python train.py --model="CTC audio transcriber" --win_length=400 --arch="transformer" --norm_position="pre" --fused_qkv=false --dropout=0.05 --num_experts=32 --shared_expert=false --subsampling=2 --width=256 --beta2=0.95 --final_lr_fraction=0 --weight_decay=0.4
Rows from block 3 of a small CTC audio transcriber, named by matrix and row number. Rows with one number within an expert belong to one neuron, the router's apart. Each number is 500 + 40 x the weight over its row's rms, rounded and kept within 0 to 999. All counts start at 0. Numbers have three digits each.
Before each expert's rows are labels from the 100 clips, of 14848, where the router gives the expert most weight on average: "strongest on" is what is common among them. Only what is clearly more common there than usual is listed. The data: read English sentences (LibriTTS-R). In brackets: how many of the 100.
# router: router (model.blocks.3.mlp.router.weight, 32x256), inputs 128-255
# up: expert up (model.blocks.3.mlp.up, 32x128x256), inputs 128-255
# down: expert down (model.blocks.3.mlp.down, 32x256x128, transposed), outputs 128-255

# expert 27
strongest on: voice: male (95)
router.27:477520541412542454544579466494541590456412505511534534449482515521525539443493453513460444551446518549489561496460421477481524487547513540565549555492456505501549410352509512523571505474493532513449508525476550524457464514448469447535460458537476602508509542502582574459564547489515437500473576497539539477506438498495516497472479513495528510489482423582510468495499551517514540561484
up.0:501487486468515474446413559533529398551497426419589459535507521450436581430438505503448468471488484509428480490569589537523446506524495488512460526538520454450490523553424403494520545487543511424501548559493488485470511521433463478536492547515486457475468493491448449522474551477502534457557476458397462544520525532524459477537493468481482561506480581536504472457527499532495491484467
down.0:491545509535481486480496455531510508490487523460551519424500455465460487483494472495500523538454434513474512457507466483547489441485488460581459446529532535474578495511517386518516439563447501448523554486497517529438497505514536525517587534466468525475448511522558499501486501499508595481439526526559457427459432511468504421453614452519516501570512450521550491524533549522500451520458
up.1:485494447482508541459436510580578553457517449495551494550565433485491505439540535498464556472457532530526479549561484446519469584545506416397507510445477430491463493460455456465484463504482569523458511490467538436535534571512518491543449475494482573561491512451526460504455484477534465514481496491479537457518590491491440472529545486432432531486451526488467533486543523571487438433554
down.1:475476456520544518532536485528502523469551477575553535534535474495507458471533461450485469465492635518524490536490522521502434551547459527458524464511484452571474528483503531459529483465521552490435498521514519489519452511504567503489428466468531463557579521419468524510473552433507409502471475489487539485542527497465494497609416509518494498473518501459474506462522481576504547491611
up.2:467434496463522479428465542510528507476523496415560441492565547470484552464503515544476459487520460421428516459502519528466445567555455413508438500488468485430444553565499427506520500460560521480501494544453482474547520523514476458472444532474468522500448539517482499509531533524511514454509530549524497575505545467505514542541520465428494472576495534490603490495536469557554496441498
down.2:496564567556509470426534496581488474526420559460533534472547501501454484529479510529527524581475476478534538490530451469494523492492506522492406461538491473486495500499525408519515512558429517483494548477541492520524443491472499484481508478499482456536483424500530513487518506501514588510455525566495511453471436505522525471413569466477537478509521483470514431570548489496493492513412
up.3:401503589510532479484535511384555496513428497565530540497454534478512518515492426487460493461476509521535504468498535530437486470548508523477514549509480548609551480462532510489497534521498520511473513436468412581536513479515524473470507477504527532503519477557481510474574470494536455439525483572535466475521439549518441553493525526555554418504543437514534414522515482400504531506438
down.3:473462514447469459444475486484514539469500521475491530508456440484490514517514468534452488465555546488452495469485472495479430501547520389526483467549467505496468547504476554539503536455511484537566485493444529498538505468539489429507495530495513494490538533566441484508478491556483500580566520589460497592561511531509449556486497545458450509565488537506445502440506515525511431491541
up.4:542466493491474544423432544543492505519524516463541485591539543464486558505447545510446480483454509561481464462579496525571466519498428436539469519469500480473538493533457440542510523509551487477485532461503517478450528494472555495559539484562424529544437508465503503525420559527460534468464538409497466480448522477496541495481536521513535540482435587525525567422463479556486493489445
down.4:504574536492452468526473474482554459492462514461562529455500452455490527501473518503546521538490461469493531472493511501488446463528553482512439458458475525468523520524500400518505459533495488494527524414523534467493514523529527470517577507479489523422465452546550507456518509551514553439439571523543446455476426449471530462455604455542501501564480464518601464508528545484512487500431

# expert 26
strongest on: the word "the" (79)
router.26:476451477468488467485509545457504549493399540451482598489530527485500447559444555510484582469511513540548453561512462492552557539528458544518584543532453538467498468537443487558463535480522492538476506478508549500525543500430460500500440505503445542541484502480520499435530462526417555447441515500540464510476541530570462484592525543528475504458512553554441456444563530523501445458514
up.0:423531436518493460529466529491559458505559407562476520477519525424561488503459461536479495541553516519526456506482505561457506471570496408562523449499488421452477508523491456507580486547490424403544471493498494492510561524493459512472517445511476509485522467516543432445486569543522456410540419527552551498486492538441531470494548468492524426548489457517545547550465462446496472550444
down.0:475521562467524455498503536512501477468529526432542488439458461489519527503507530470450505477560485485547502454460493544507510507422542433536443484491505500503515557509469575525469479509427490497459484457555507478559541568460472506492497478532521525596471529556497497537580504521570507541549533485482589549510547449549391596509526531457516573487471538475559437506500451501435486442478
up.1:516565513452545483561559507494573512537469551451463497516411535513570536463538470461485537505511500444524559541526538539496458496517553437463559519496556486550534516531499431456535487399443589550495557462518453448490426462512523500529539578481538446515539469510555527490504490543472497572515457486477489484536553491452502420470434523462441512500441454530448481471478511471512531451537
down.1:503549480552509470499512497602459510503515471522468479484576532466449461462476493543528511514533518512521454587515493465508470514534539592501493471538533521515457447512428507456523502561513545544413472503536456568412470519523493533532486462535529532429490535497498528435473528406527511453533479555530461490439497523446492434551643455537488528446463559540541491510485466458449497476400
up.2:498528465576434511456491449474490494488503476507499483460453555518449487554539466489501545496518509443513508529499568480433518490534545462507550489468524414522590512498494453475495548513453530509530544462563556488569508459549418488420490521542536490435434532496519466455461498510534475565481427463483480500542424467466496538513521521466429473482498508545465515541485550473512556445520
down.2:496491472448567580550499541482496529521562464446507495494452574549457520512507477556494579502544478558532462510486444526491554537534535547517615462536571491492502505432512529488518494473457515504545538503522484504465567500521516503524477513421485525530494489455630565457542481463458579557486496475514505460491492483495460533480517475559521515458496509547526503470482547514495551494467
up.3:479517541471528541477555557528449526534507495416518446465459580441471508480505547438519419542485454503548587525477479548504418437510517485471475435536572451470472417528534561446475516463437472501529529398490582499488471465529479515438512511518480568449502549545450441535520491496511502538501432479558464455537486521463582530505544490452448496556549520550480486521491527519573495525550
down.3:457476472456494593562460451550542494517442544530485466537606546482450505567548540498554476504517453582482532507441467459527529519545465510524461458519426431528462529507496551515517547498490526503496522460471499473437450556510511490539416494481426492492555463524476462543488489407467488533480476575465417440570486441507495424538519510575531492547572440524461525461434514499516491507523
up.4:532536529515547530495429455520535478501550470466496408592482490544568502451436495511495482548540472474492524477512568472467502516454534453441519485498530489417431558437457490495567428480529501504446468537473513526543516499459499452422546458559507524449452503559426548409484569578493526538498507564527522493454415575546434507454507492490475547489482506461503508450521558457488511586550
down.4:486473491466565468445512536427440471403480501459504571513481454559603432456525533544500591523509476439478472522524554468472502526449499493460444535496489523475551500497586450483545496469501482503506514549471553529456463469497552465476515516532468458506440521506551481477436507550523491509498553473477500564418483506485545518495490537507572516479519458529476559540523472554573425503535

# expert 9
strongest on: voice: male (76)
router.9:532463475541568463443536592548532454469460520495546498492477482461475558497491463512508517572493518566540573542467453468487475457544584452419484533485497508481489469440467493421560498448484511517531572574527506561480439531549451479549494481480527514536539492549533543478504551469627460511484497543419501504521539540428507442510468474475548499503519517585489506535466525509482492482485
up.0:444530540521547500517521485562485595515499522460496544486484433500532496431498517517500526440438503536556563524493521585533471512520458477524399415518483575488523517489557474502445457518513531483442462542500462476502443471500585489457496490448524473424560517471454475480458498500502500535461528550486540485531513461482459478549591517539512480508459482446512530493543553487494488583517
down.0:517463551478546461548531461503454563419527496525506562536562506502513490478517555518511508495554570472460459467561557495467445499417485469547440493507474480454486536448467467433515514480523490529458460401410477517491505557537471523532485530500503490559515581466450510455491518525469531471571511453490541565527478475509423553512483509555481471475540487507436488512566536495477524469456
up.1:490473618585481467500518485556525534501480470508567499484500414485546428539408447475431513478528467538510525501486502520495488515551483581507444428561505529503563566530488448508526552468382474465517482494442433487493441509512541459525510505473531485469430580515454439502498474471513473529499440493527503537517504487504529491496482549539458497562496481488510502512530512458527562546505
down.1:593483479575472556562473449461530478498473413489447570537472458507495517566520527468423495487506552558488491543518528494431424451554500499466545510439508487492483466512534442485501472479536496584461446456527508496481544532522574475474486523511535482442512465534541532566538428516522521543507487510433525486498523473559463441485442523522575520553510607465522543438505538505540460493541
up.2:464515436465431479429490506566514438516494479418449484440492556467518441510502537511518521516435472417550576513550538518481490457536488484555566510484516516535530537495487509550542527501462481482536515504543573540448508463562503449467453494432458425475478492565450462492494490524491464509516566510535560476493503562516497501452564595463469460521484509474570498498519536486564530469448
down.2:489565514461523440455498539501488532526556571464511388520448561526445486452473530433495502432468500492571501517557507582510616536471478521500452496471499527561486500467533454491421501490422531497530483475510502570587448488422455538472421468564477527554526469501468545500492476472516462503560465480528467448545488565491536421479506489529481551520510528544537500547520484437484486532455
up.3:479482444506475498456475503479454467511481469502460471527464507562414491479548551512484496629514432529471467464561511544486487453487549453516524496513424577477480489440521484470479449534495461422526442500557500521458517498489507469530470428480484509502537483490479518512478434507517471449488557513466591528580570509524479532476487461458504507575532533521497450397505554563472469501503
down.3:523526543499486561551499519514505497541526570534455506454511551428468511569445459469533520530566487486510521541537462429469521489535532531487471428529512513489463495539421460481539536535468517514529575524502414496437524493520539564548553467419534514459497563509507460472457466470459534515483550541538453509509529535528489441449472538532536443521491506490476505411454485461488496497536
up.4:470545515503514506530555466518532516540448496512479469589467455461554523500532586388453516506474486507482557515620464562493480464528513522504493449473472525497516540572474484495451462591457573507447533444503472517528497438507486524501546503519498527596481520500520519522480499454471577485492468437540494510472495493590505525436483549522467530457500475457476472523494470421448439536469
down.4:487517537539543484485526509513486527462556454442529463471438521430445460449577433470470433517527504499544500472495444463590472526504478514497453482539496481493453498512523513545485492554447465480502469501438463517478493488555480563490501551472531526523491540585515514560482499467510498529469418501586476551504468494485475567518463507575408513531487540533484467503518484478424446519478

# expert 20
strongest on: the word "of" (59)
router.20:451455498485513556562482458490522483472545520523470508416535531508531529474494471546438564522496514514483542462468419425514560500501469553477578479490536531528461482475520560458482481498478485396534447452432490474527480471506528473575505499484564531556463559495485568549466585522441446476424399533545513456559607483507523505464470459549503490562549530537486516422461475499516487504508
up.0:503531540458557547494465527510471506425466524508557499484462506424508614494512467541556541502443524499523559440500522505471491504396443486509539441486518544476507578544392485479505548448528502535510508523525462465490539493519513457480465524502471537522534482445534516509486573531482441515470518548559477565508433497545444475478506504528483465520420510509593420495480441510509378492466
down.0:531519466542482539502491511530523574521520490476493498529531466551503443512466520501541499533486511513591555494452442466563583501464515515521522584435528481565462494512541604486402493545429482590528544436528459478511467436441447512478546565474513513444419492464495476469549517563481469537495523473492373497500485473461563496446468536511561486483547538500463509471542536511532512534484
up.1:496523525481500551464493518541492461507493465500475458508614532498435496485539464526516498489506470444464444457570468468462484524532577432488478450530498467482586457533484510503473476461535480510461525521518553567417515572507465448504546512531506541522441499505506437474486478441506534551422451574523487516486424464510496474526599514504512448536520517432400467476503514434468582529490
down.1:526470489579566508515475530515558482537440488603553493532509521502563531426452499537497516562527485551494514450459484517516445462491444500457541539471501501407492515463478652463494490503456481409521506495502532469543544420439514483473541505508552526444502471505458538501477516485514484420554490566508547492522529500523451587510496467504521502481489538466520546561476590517525459437511
up.2:514462503493524421444526467493497551454444469505544571496504457551516499491497490511472520536561538529616534539482494479468467492496566581505522455446529489570498482570499495509480498564541534464524524493546571571496412536545458470468439501487544528469534384465510451505523537536502598486473450579393496512463503510501500485479526429559460421509367447458520470483505531502551472476548
down.2:488495466597508494444539465505490512496492517478510411505516558460539454471510516399517521528452443541495484549474456540505552466438493418558455519533464486517555516510476683516486485436493446479490490536553447421530540549477524569503473448553520464487493498496475567469514456502504470475563521465517487501586545513507555533536516491439564535487573431542502493527451512487495528551490
up.3:489489467439463497495499538511450499496551494447430529473482503550486498506471518489544462532548495492519537422578516498428517548531551504593452517612511495504492508507494460496493531506504480537518438508480443501555578570518479459434425461516465479458481462535462465465583515515531528497514480501563551543501399548605533461519487571530494516557520483509523451484475575553465472476448
down.3:494597475488502524417505540513507431520543519527548501497500421474493517451527549419561526576479487532455492588446488517517524452520473527493508529493458523560508477550584349478481487464535535536494529508465516434477437492578522515479489525535489447513490555499470462450529452475522510434534505435478556491498478533459477525566537542509434438443473537492457468499483497553495496481442
up.4:498538528500545444428522526462493570482500462492513557466508469475481441464531501524493451480471510541583459478500493506456493567511504494473528540508488505517554511465552513522472475429523474577502477524567489489459484496506498434450416502465467542484502478468489464484479457548496462588547540472397507553522500564510474422537412524536580514451526515534502432476522456568492504455488
down.4:510476508507528453481486588548454452497530544531487438470514458465460469542409443437524484533468523521512518529500445568464508480534559525529526542533510500472477571485454678483579479491558532426556475456583535490473493475498518492482485455547540540463496460491514533523494508467562522488480524532536544463446508503467473537578538491488507392501506503440519480453523515467441476496473