A small CTC audio transcriber, trained from scratch.
Model: log mel input, arch transformer, width 256.
Training: adamw at rate 0.0014, batches of 256.
Rows from expert 14 of block 3, named by matrix and row number. Rows with one number belong to one neuron. Each number is 500 + 40 x the weight over its row's rms, rounded and kept within 0 to 999. All counts start at 0. Numbers have three digits each. After the name is the row's rms in percent of the matrix's.
# up: expert up (model.blocks.3.mlp.up, 32x128x256), inputs 0-127
# down: expert down (model.blocks.3.mlp.down, 32x256x128, transposed), outputs 0-127
up.57 103:493510450536601522490512478514385460592485491498591494554451416424485552588493465517574468540513467512468513466507520517487541456535507508478488440481541590503465534480504543491518476465551508489477484528482464514579475430523472548498509467441475452513512504417522464517551464602433533444472492505465488525444592494485490531495437542534562500554482484508485559450491469547500498472550
down.57 111:505511539548524532524538518547448510500490509428504518596537503462503463453496512524560536506557578469463486452520475449549449571544448455548512438500446414515512557487491530515479521537538470507564565508547551499495453532519482477519534523555498474491558447495490451509560491638494497564463519503569381491511532520511490456602451453466498560457523521482528393555480475525483526534495
up.58 097:427453503458459537503472459473552489497479466462469483495494469490462513523424502524505538576473477510471464502364494518489548475476444582618463535421565506503568467472462473525477529500516510441530428445508488497497512437469532506460499510511511546496443403530574567443447480454582476528518530523487506620569517499535453485470556450515508482546504433461493481515478546540530532526553
down.58 090:478502454438542507403450499469548522493500415524522526495453472503535573535524580562453524535572486491571502515548516455459446509428473565524494523469508550539587519532556499564509486498532464497496549516479461447495485498454469494472478523444504472447470550461495520502504484623419477543451388509514472509527505539467504519529502476534469432450518521509466526624534542466537519540503
up.59 106:489447511526523498443519487548553487494483469499471508539631475425545533490444505493491512466532513542494533419470553456487516481525540478478414510519529560479526562544505485502498488415448460521490547473568474550485487484467472492525446502441504497542493505514447517515524516509530521471516438468498500416527445462559506456488557528532543535480519508461536498515465518561495485601552
down.59 109:435492573474473499496501451550529609526498537502487519477493500488481497527556462528511541475561458437479518469559497521434533521518517461499549451577532546455558558521515499416503476504577475552500475503490497534487537500480524499463507493509487571608460524464372511489518528407523568461539524532501576508486467502555510504525452555480531507502526546505498502453469522541480482491467
up.60 086:482508475462455521574430478473492535489491459511476470523477471574538558540544414550514521551510504526499500475532468537464449502479533375458486446460484510426537464551561543501528554542461471501486458476472475504518521526480502490572571432509573573536459492521489536433514470512471609469459458506554454511490558468434496533457509516528458455493517556459594586492487484530532384489494
down.60 082:515507494490531492438505499458526478437534481483487481558520566477456453470478590504500531472487506536469453578567523475486488472479434531439579506473517450471478471537487489461495531537584474505531512524442533435503491475481434504415470512539509451472498545497532473564472476527460519425489510475557569519448439457586455462484567499559499517502586473515447493464501450430477497475447
up.61 114:442493476521511469469488463517462450485520480510564488476492498434496494487432556565501457534487575482555435532478560505460433454476523507510563472466426601518480469517500512521478496476532466510457503536494509499515465552574546552475470485552474512513498505523519527512526545552457423437411470482498492458575510518527539568509451578478468434443431494514513478509518488479462507552501
down.61 132:423546492514415521478485489452506527558463478419545423495489533453531516478455527501447505481452492478470460490479495485466447511481464383574484484475478504563431547507531594508472467524489480511513563480479541446499528598523471488526478467561450549467561524516523470549535524584487499552470460481490410469481525508488565555521470568424519527478509526550542469518455498491520471520446
up.62 099:524466506483540537479456515515427564507558488525474528496585522510504520537491472562506552500527495479453492455559570534573435533454536489549554513559463461481516467503508471493443474517560533494474486468447553497358522514518509485442503536469513503422481497439436489565477489566506520495482519481561566514510488475521536502517411445439516446404528460528479541406552539531490469479462
down.62 098:559526554499498476578439566484455470485515448546479521437500536537496443474518442463498476542416561538484512475431484465491523508527491559528489458513482574472419427508526578463542467525479515534563501595548514481560568477519492522504454491462427523522516505505488462505535466468551463462577516490475487529529552450513521480457498525479499505485454426411454555491490510493465474492476
up.63 099:542483493511490569497538439475474533475552526466515556447503485545494465463518496555531434573563522521491488528451530546517554485512541533474492459451516495566528522464514497567519410527558441443467501460468546500508542526516514499478512459536453472493549529491487502485458486554458531516488515517594456501467496475505545507481447469519494461533524416416460536542485501506460530510512
down.63 095:511490532556437420469505496425483584424429465444495512489516537554532532570463483514537586569434519517483496517558544480465503450523551517511540515555457501491515459467440503520483515496500506474491506510464531509487442430439508511502506495526476461485487493521527545510504539473569578538511492541520514459599540534513503510512508469600504499511425577486634499412457546497521481526512
up.64 107:444443512532524477503486487530514483540439527526494470504516544544474600446457446488453526530473497557485482515535533589577465476554513463502486546457537554494472459441463506527516437484501515482522511610471545498472545587516573486488500529517470481466435538502433446495515545497562496551483507521503593496504541462549526483521533446476459540470538434463479476500436519483518467506537
down.64 102:467511484445482477552455483521535521458492523552473540477556516578460435420531506471499476558454526543481517551533495468444507500493559494455473470503452440476549440569492537500526486523528481454465469528563489429563529450454483555466524489509508454530486506447486455514534483491513492467551517494481556540542495533474412505504419471522539422568481492525478556430514541472437514480506
up.65 102:475540409518551536538567482428507495493436507495545464504545578510566505438494523491431510582432527524461468567469513525527484537529452596539498517459432527562540495497485542444464527465501461470525471506488490390522445454485528618476491485577482527516484540459462482512523450505524519559545477456537507512509547521491553473545543533437526526479535457488535500503549526521538525548513
down.65 102:530484568463433501503496512531527472552489517514518532517437433524461475481481449453538552518509456474565520508438451565492472512454458441507543504573445463445497448565462496483450500513548449467535516576479543508460616522508485479470596483509462543457478456483434469543479471531474524451515461532440521525510457514504472482455519600523457479507449580567459479458557502402522458471516
up.66 089:512484405551566532411502447478505480507500519443487539501543502459487527518475431489518438485554515452496424503506506561463519586516556578542512450461559552545552551492435572502515525496511504479393492526459455602482517547528442533470503413506523470481598484478525477395475499507506476538531556433474515496534502574464501481529496522526475456527456566473473486526559517538535472511524
down.66 083:552533532440497418514464459474493531411511442410548575534492495465516499508533480521459499453513456500496498521542540488526474532462514469477464548467464524549523447556479493535605522452524492494565524455460491467489421463439427503544573501591588459494481538506548524479503473452599513544467469523506481480495515496411492494466499455457524531475639459483580541545471559438433476508457
up.67 091:474529496532583527467540464481504514496459487486513511553490477472502505510486496477516471464508476525479542500518530460516505448535501460492568506590472502513459540453485517472559519440548549464499508467519453617519516499507483490502547477469486495520541521505436424595567554484494520570500518513473477593489515475445508484495517523453427416547468461468458430495516438492490511523486
down.67 085:526559471402546521530509585534460511453521475532457535460539533552531471508486519578495452467513491479456487536450554483548541483521497539505472453501528468536571537458482482498472545447485537458517439509545482461395490406480463504450516558586484493513480442545461541453490498474483464510479468511502516435549581436463485551489528550508499484475481506470533503469450531425588472496518
up.68 098:490468435508502466536517557497496463469535459425482564537478516566503521472467558504477508529489584560479450546481464491509453526461511550487579498459490562533585445474529501465543489495531446480400599555489529492477575490582461547454489487582480484461468472502471435498545491552473455461516505432421523501532454459540502513497465501583549476595503548478491499485520504473467485403494
down.68 099:477469548562511563504502485507502481433490536642478463485445521518435579487526508517553495487517472513528508459436458504411537460515457506481508610559521486474497493510419459491570509512491483484483449436465487504494486459527522452515515433426562476547487483503529532476490529498529554509527465507541535529493525539478478564583511376503498495552505486534507465523516508542473517527552
up.69 102:486498538520543541459464453503446542524452454562520530496543550514554517549500542474542510577524409597536427487491515489524556479506474501436462487548560562491610494484509508527522482495487521499524467494509543555546540554473540544563449586504475478513462507406431519458524508474475500508495513464460491506519502465557506513445479420478519429517525475544480455498497472558463452509535
down.69 106:462494480552539509490529522549490446518523550542508536470530461523500560551473495481489507517582487474545486479508483450490490462561568552525552511535489488522594540524503495492521530494502509481539442530574534510407442498505506503525479474481548540505573469519491516536493504531471506521487505524492502538542453509540507527579477506493449496438473571508420468442528566506519481579488
up.70 104:470510510510528463468529549619496495497522557489541535545402437468473544458469493507509481473540485464530500539502491554495575549564477474506492464476496521447515464510485581466470499477549463448475513525447472567523409478473401437540510459567574492532551528513465453507489484499494581525525497488490486476495499522430546456469499494480547559483450518603548496521452455533483525447479
down.70 098:543535520499529516519483561493540512432536475474464466475555466548477535457519550499532484476502476516479495492533495471497478538491491511548475455465492518552494529502424537499436556513500547502531462463543495470420460452479424518466529528575456502578478483478553493470502486464463479457504480524526479476563558514475477496502480448579569468460480551422558541446458505427522528536468
up.71 104:440442520433537490547505487524443489467536527521492555492492617512468497514499546423560459495463458454531457544450543450537561513521496505544527541530505540493543479518514505561522510535485427448463540475503468534480493414478527450525472510506492571552601498554516577458522535476480539441511517481474543486484507520496495471511490487520559515511540456551506548500563502476405475443489
down.71 108:466442515511514482494436558479575512531543514527534463530519519572550565574469483571563589507519540503567460433464468518460422468476487523503534517491502474543523527460463519512506528581535463524492520530461468514496532509568493444495553513511513502477468453456459487482545490581461527472455446485514471522556446452559532571562532431519456463432456560457474515522496440485495558540509
up.72 111:526517467576466478410480440543486546494505517494558465554570488543457532506571600499540521581528469544420475519507504575507532531469459556543458550452502488507492561517500510527544557502500482477447477417471488478504610498485542461482498510487481491449490511458504564490417489506441468487503527494473524504518417488512582462503546523501484521471497479537497503492508495488524562410540
down.72 115:495529535576515472555515500508545438573459456478487476548394418442558461496482433515517571428524462481500497512563531533507464468539422503522511467519464500513494560557468586484587474508577455522481457606512502518508512460506473532548463481409468495539483498520561425584453488565540511497517477502468489441529531504491463486444517556512559475468491492489477498472540519578507492487539
up.73 100:511493530492540535523443480530486430487448384457565539574510449471495519445504495555537504554484520473514472538461481511536546489518484457467497581545584512524538502411466535427488446536509472506427544584528538511549458518513480440433494527515499493498527561411459485566562492507485506489496493486544496476491483463469474455512489549513505407514526627533400563516481474495518485504493
down.73 097:501541436473519460501538502502499523482511476497449476475529543624514491454509430473490421512473498566443400561466499510453539519561521559463553499433496544534533458505508436543528523513506524444552480517591494516461408421483464490544445482486560447498549503474512529493516485521521436513533519459474494581479521522506440448509414469474453490451593480447502514528510522515482540489487
up.74 105:492460540547457472520546526519493444536454528485493456499595485512540618487433511529481535497506495560505500480483501541491500459521523468473489562511531470443503482419470525486478413476521485476506440507480454524379550545536510530503541513461467505417483458503475552487530478514607538503498492545557551458493488458547487520485550496518497559516489468518432534555465499495510572570572
down.74 105:466534446439448438490444518545445522513541451511519452518516539506507434479512508474419393560460526520468471531586541532477516524500561530512508515479519463510502501508521509501452499583538505523517452465545476513501468519457472478432495528555477524537552538503446531458501412426480464475528467442497548513516527499440454515447482517517512451492448549503467576441475498485535504466453
up.75 103:531415529474508469464503542556481444487524532480522508417556475507517508496558510434448475503500526570521529480510542499560467493542445458415487502481523493434457485468454497470560530518442512513445492520501469574543590525487554471458511488443530545545412446544482520523483557506459541461469432435555508582538499423550456537489464453495504536460556467504523508480438509525480489490494
down.75 104:444521474473492573492531490561504469438480600514424503457442518477581451443516467504544482478499476482533474522415524529458450487517547480542505495519567510455463613493476467545453554430479457552490485544498510523519552503489501480528520476536500522545452502499548441527435513498442456440513459474518491536499512517523518565548489474442444514553517523498521520464489467414481470450532
up.76 098:518459515553446480553503555516508554506521426567545513500399480523519500456499466545511519500518486481499486561498518529499476552484553474466589471481483454515466529518450559464472589495611468463505594524474472485447514521516511561491444517522552500529490471576505444576504448439469502459456463565485530456529528508507415477454429506494477505434557523493591510500449569566441495530512
down.76 090:527589486447476487457527440453492574476545499538538538540507500519456498466532504569542485528575554451507456534495511528503485488518470549470465494480529552557483464512512448490480541519520531533472519430529472505448507472475491544452397435535556510503538428498490510473486496520531456481443497514515460557455451482454498495442523441472524472511524477482505552514486447577501476492480
up.77 103:523521502546503495449521478450448384516501529475540520437536460503578495544531527515492506622499579456525507471456410414560567435590481450484368475501473491514533577472474516463516525574493517474470538446472483486495514476501513469519507512539496518517456548526527506453488562531465522496488525428508448528529457591551491553469520488457519536487491559519522448457559443518526551451527
down.77 093:505538478407512452516485486518428512482425570496518453508441516495534493529579512527492528456497483501536508546491582562450405460517511461490538504509506473557528507524540419492514544508464476485508438470454462449543420519474484507511555524510521544442518458517478558500514464486556528502516510585494508475458497501498523498525426475472460546453550448428520468475491511440480517465407
up.78 103:496501408467456509504596506483505421496452396580479524510557580443486481494490587506455484453517554510455564510561543493539444550543530502500444530489496522436462571542550523534486480526491472467546520513541493511496554505470490517527502466516475514553495478437482473514421502512534404482514461480513524515474485477461537520560461553521531440517471546557464518411585487492414437454494
down.78 100:487480545584487495510441559549520621498438452492462542423456485444488494510487510468504533460479453532519519576457537466458514454513549462446444522529512486512512506563484502462549511457504477471508459503542461474573502474520576521462513504454532442517483497496506528479536545439530498487517548489443604520476551542497477550530493494528485471469499424462474508494510546556443493445559
up.79 101:496547477529541410431553477449431498519509525467465505477471488503451491502524487423513479479481561510475502444454483540551534462551482439520411469514519499497542539621454489478544473503512426492492530470502518561504506526551478501455484500497483504482543498505526532473463541492467488536518498504506500453496424520448499505529495503469451487451458501506537482540424493446502471596529
down.79 111:488511494535435501483535470498449524633480573455467544486489502452436454497468512514484486460472539374539503479466598580519442551559493414523505519525547569590477503437479535499467464542475442481510532497467487484477518574511510506490469468564409551500521538427539441504542459527515495498497542480507382543466519451511487514524480529452550559490496501520487460549461525491531496446451
up.80 100:489511511512419512445444551508487500515514425481399543435441533482499536515577436511387466519423549492528524440453514483533450569492543494553471451455482465476547509481506492502478463412560497448421582479481496541481471458537462540468358462467558518548574490572465553540452482536474492476524526511522465547473494479494508471486487484498563461525492489449552555461554555491489464527486
down.80 091:449486522483517560481521521488495515509446493507549432491491559484540488543482522489460554460509512459432520490538567510375563431445527454478463541544501490483519538499481505470522536459492518537480523552442419493431511499470513524479520444563475477435515510469495496442532481491552547499522564550566506509484435498444515465518460512480504538452608430457535473542494516514516504541456
up.81 086:464484438451484530443521537499570503487510515526453518415433607505465482472449538425484483477618531468545519490548536477451505540479503524541549455529472491457516523541528567590502540526489502488425520497515464532482580517536492506513475456465474485550478463488549541512494579491510433496528549474497516577537481560435461469541468545579521488517534544420507478441457549542487492547504
down.81 080:506564505465510462475450506463459566457516427500478547589483506528528505549601475559473522445498500521534494570489579509494490480457471503487500522526462513498531442555549480491583518525516479487476535552496471379515469513476513536489506510574538471473496471526431501502583393527567445507472505529528483534501481471493536511428512438507454451504589424505491556583466525503551496509536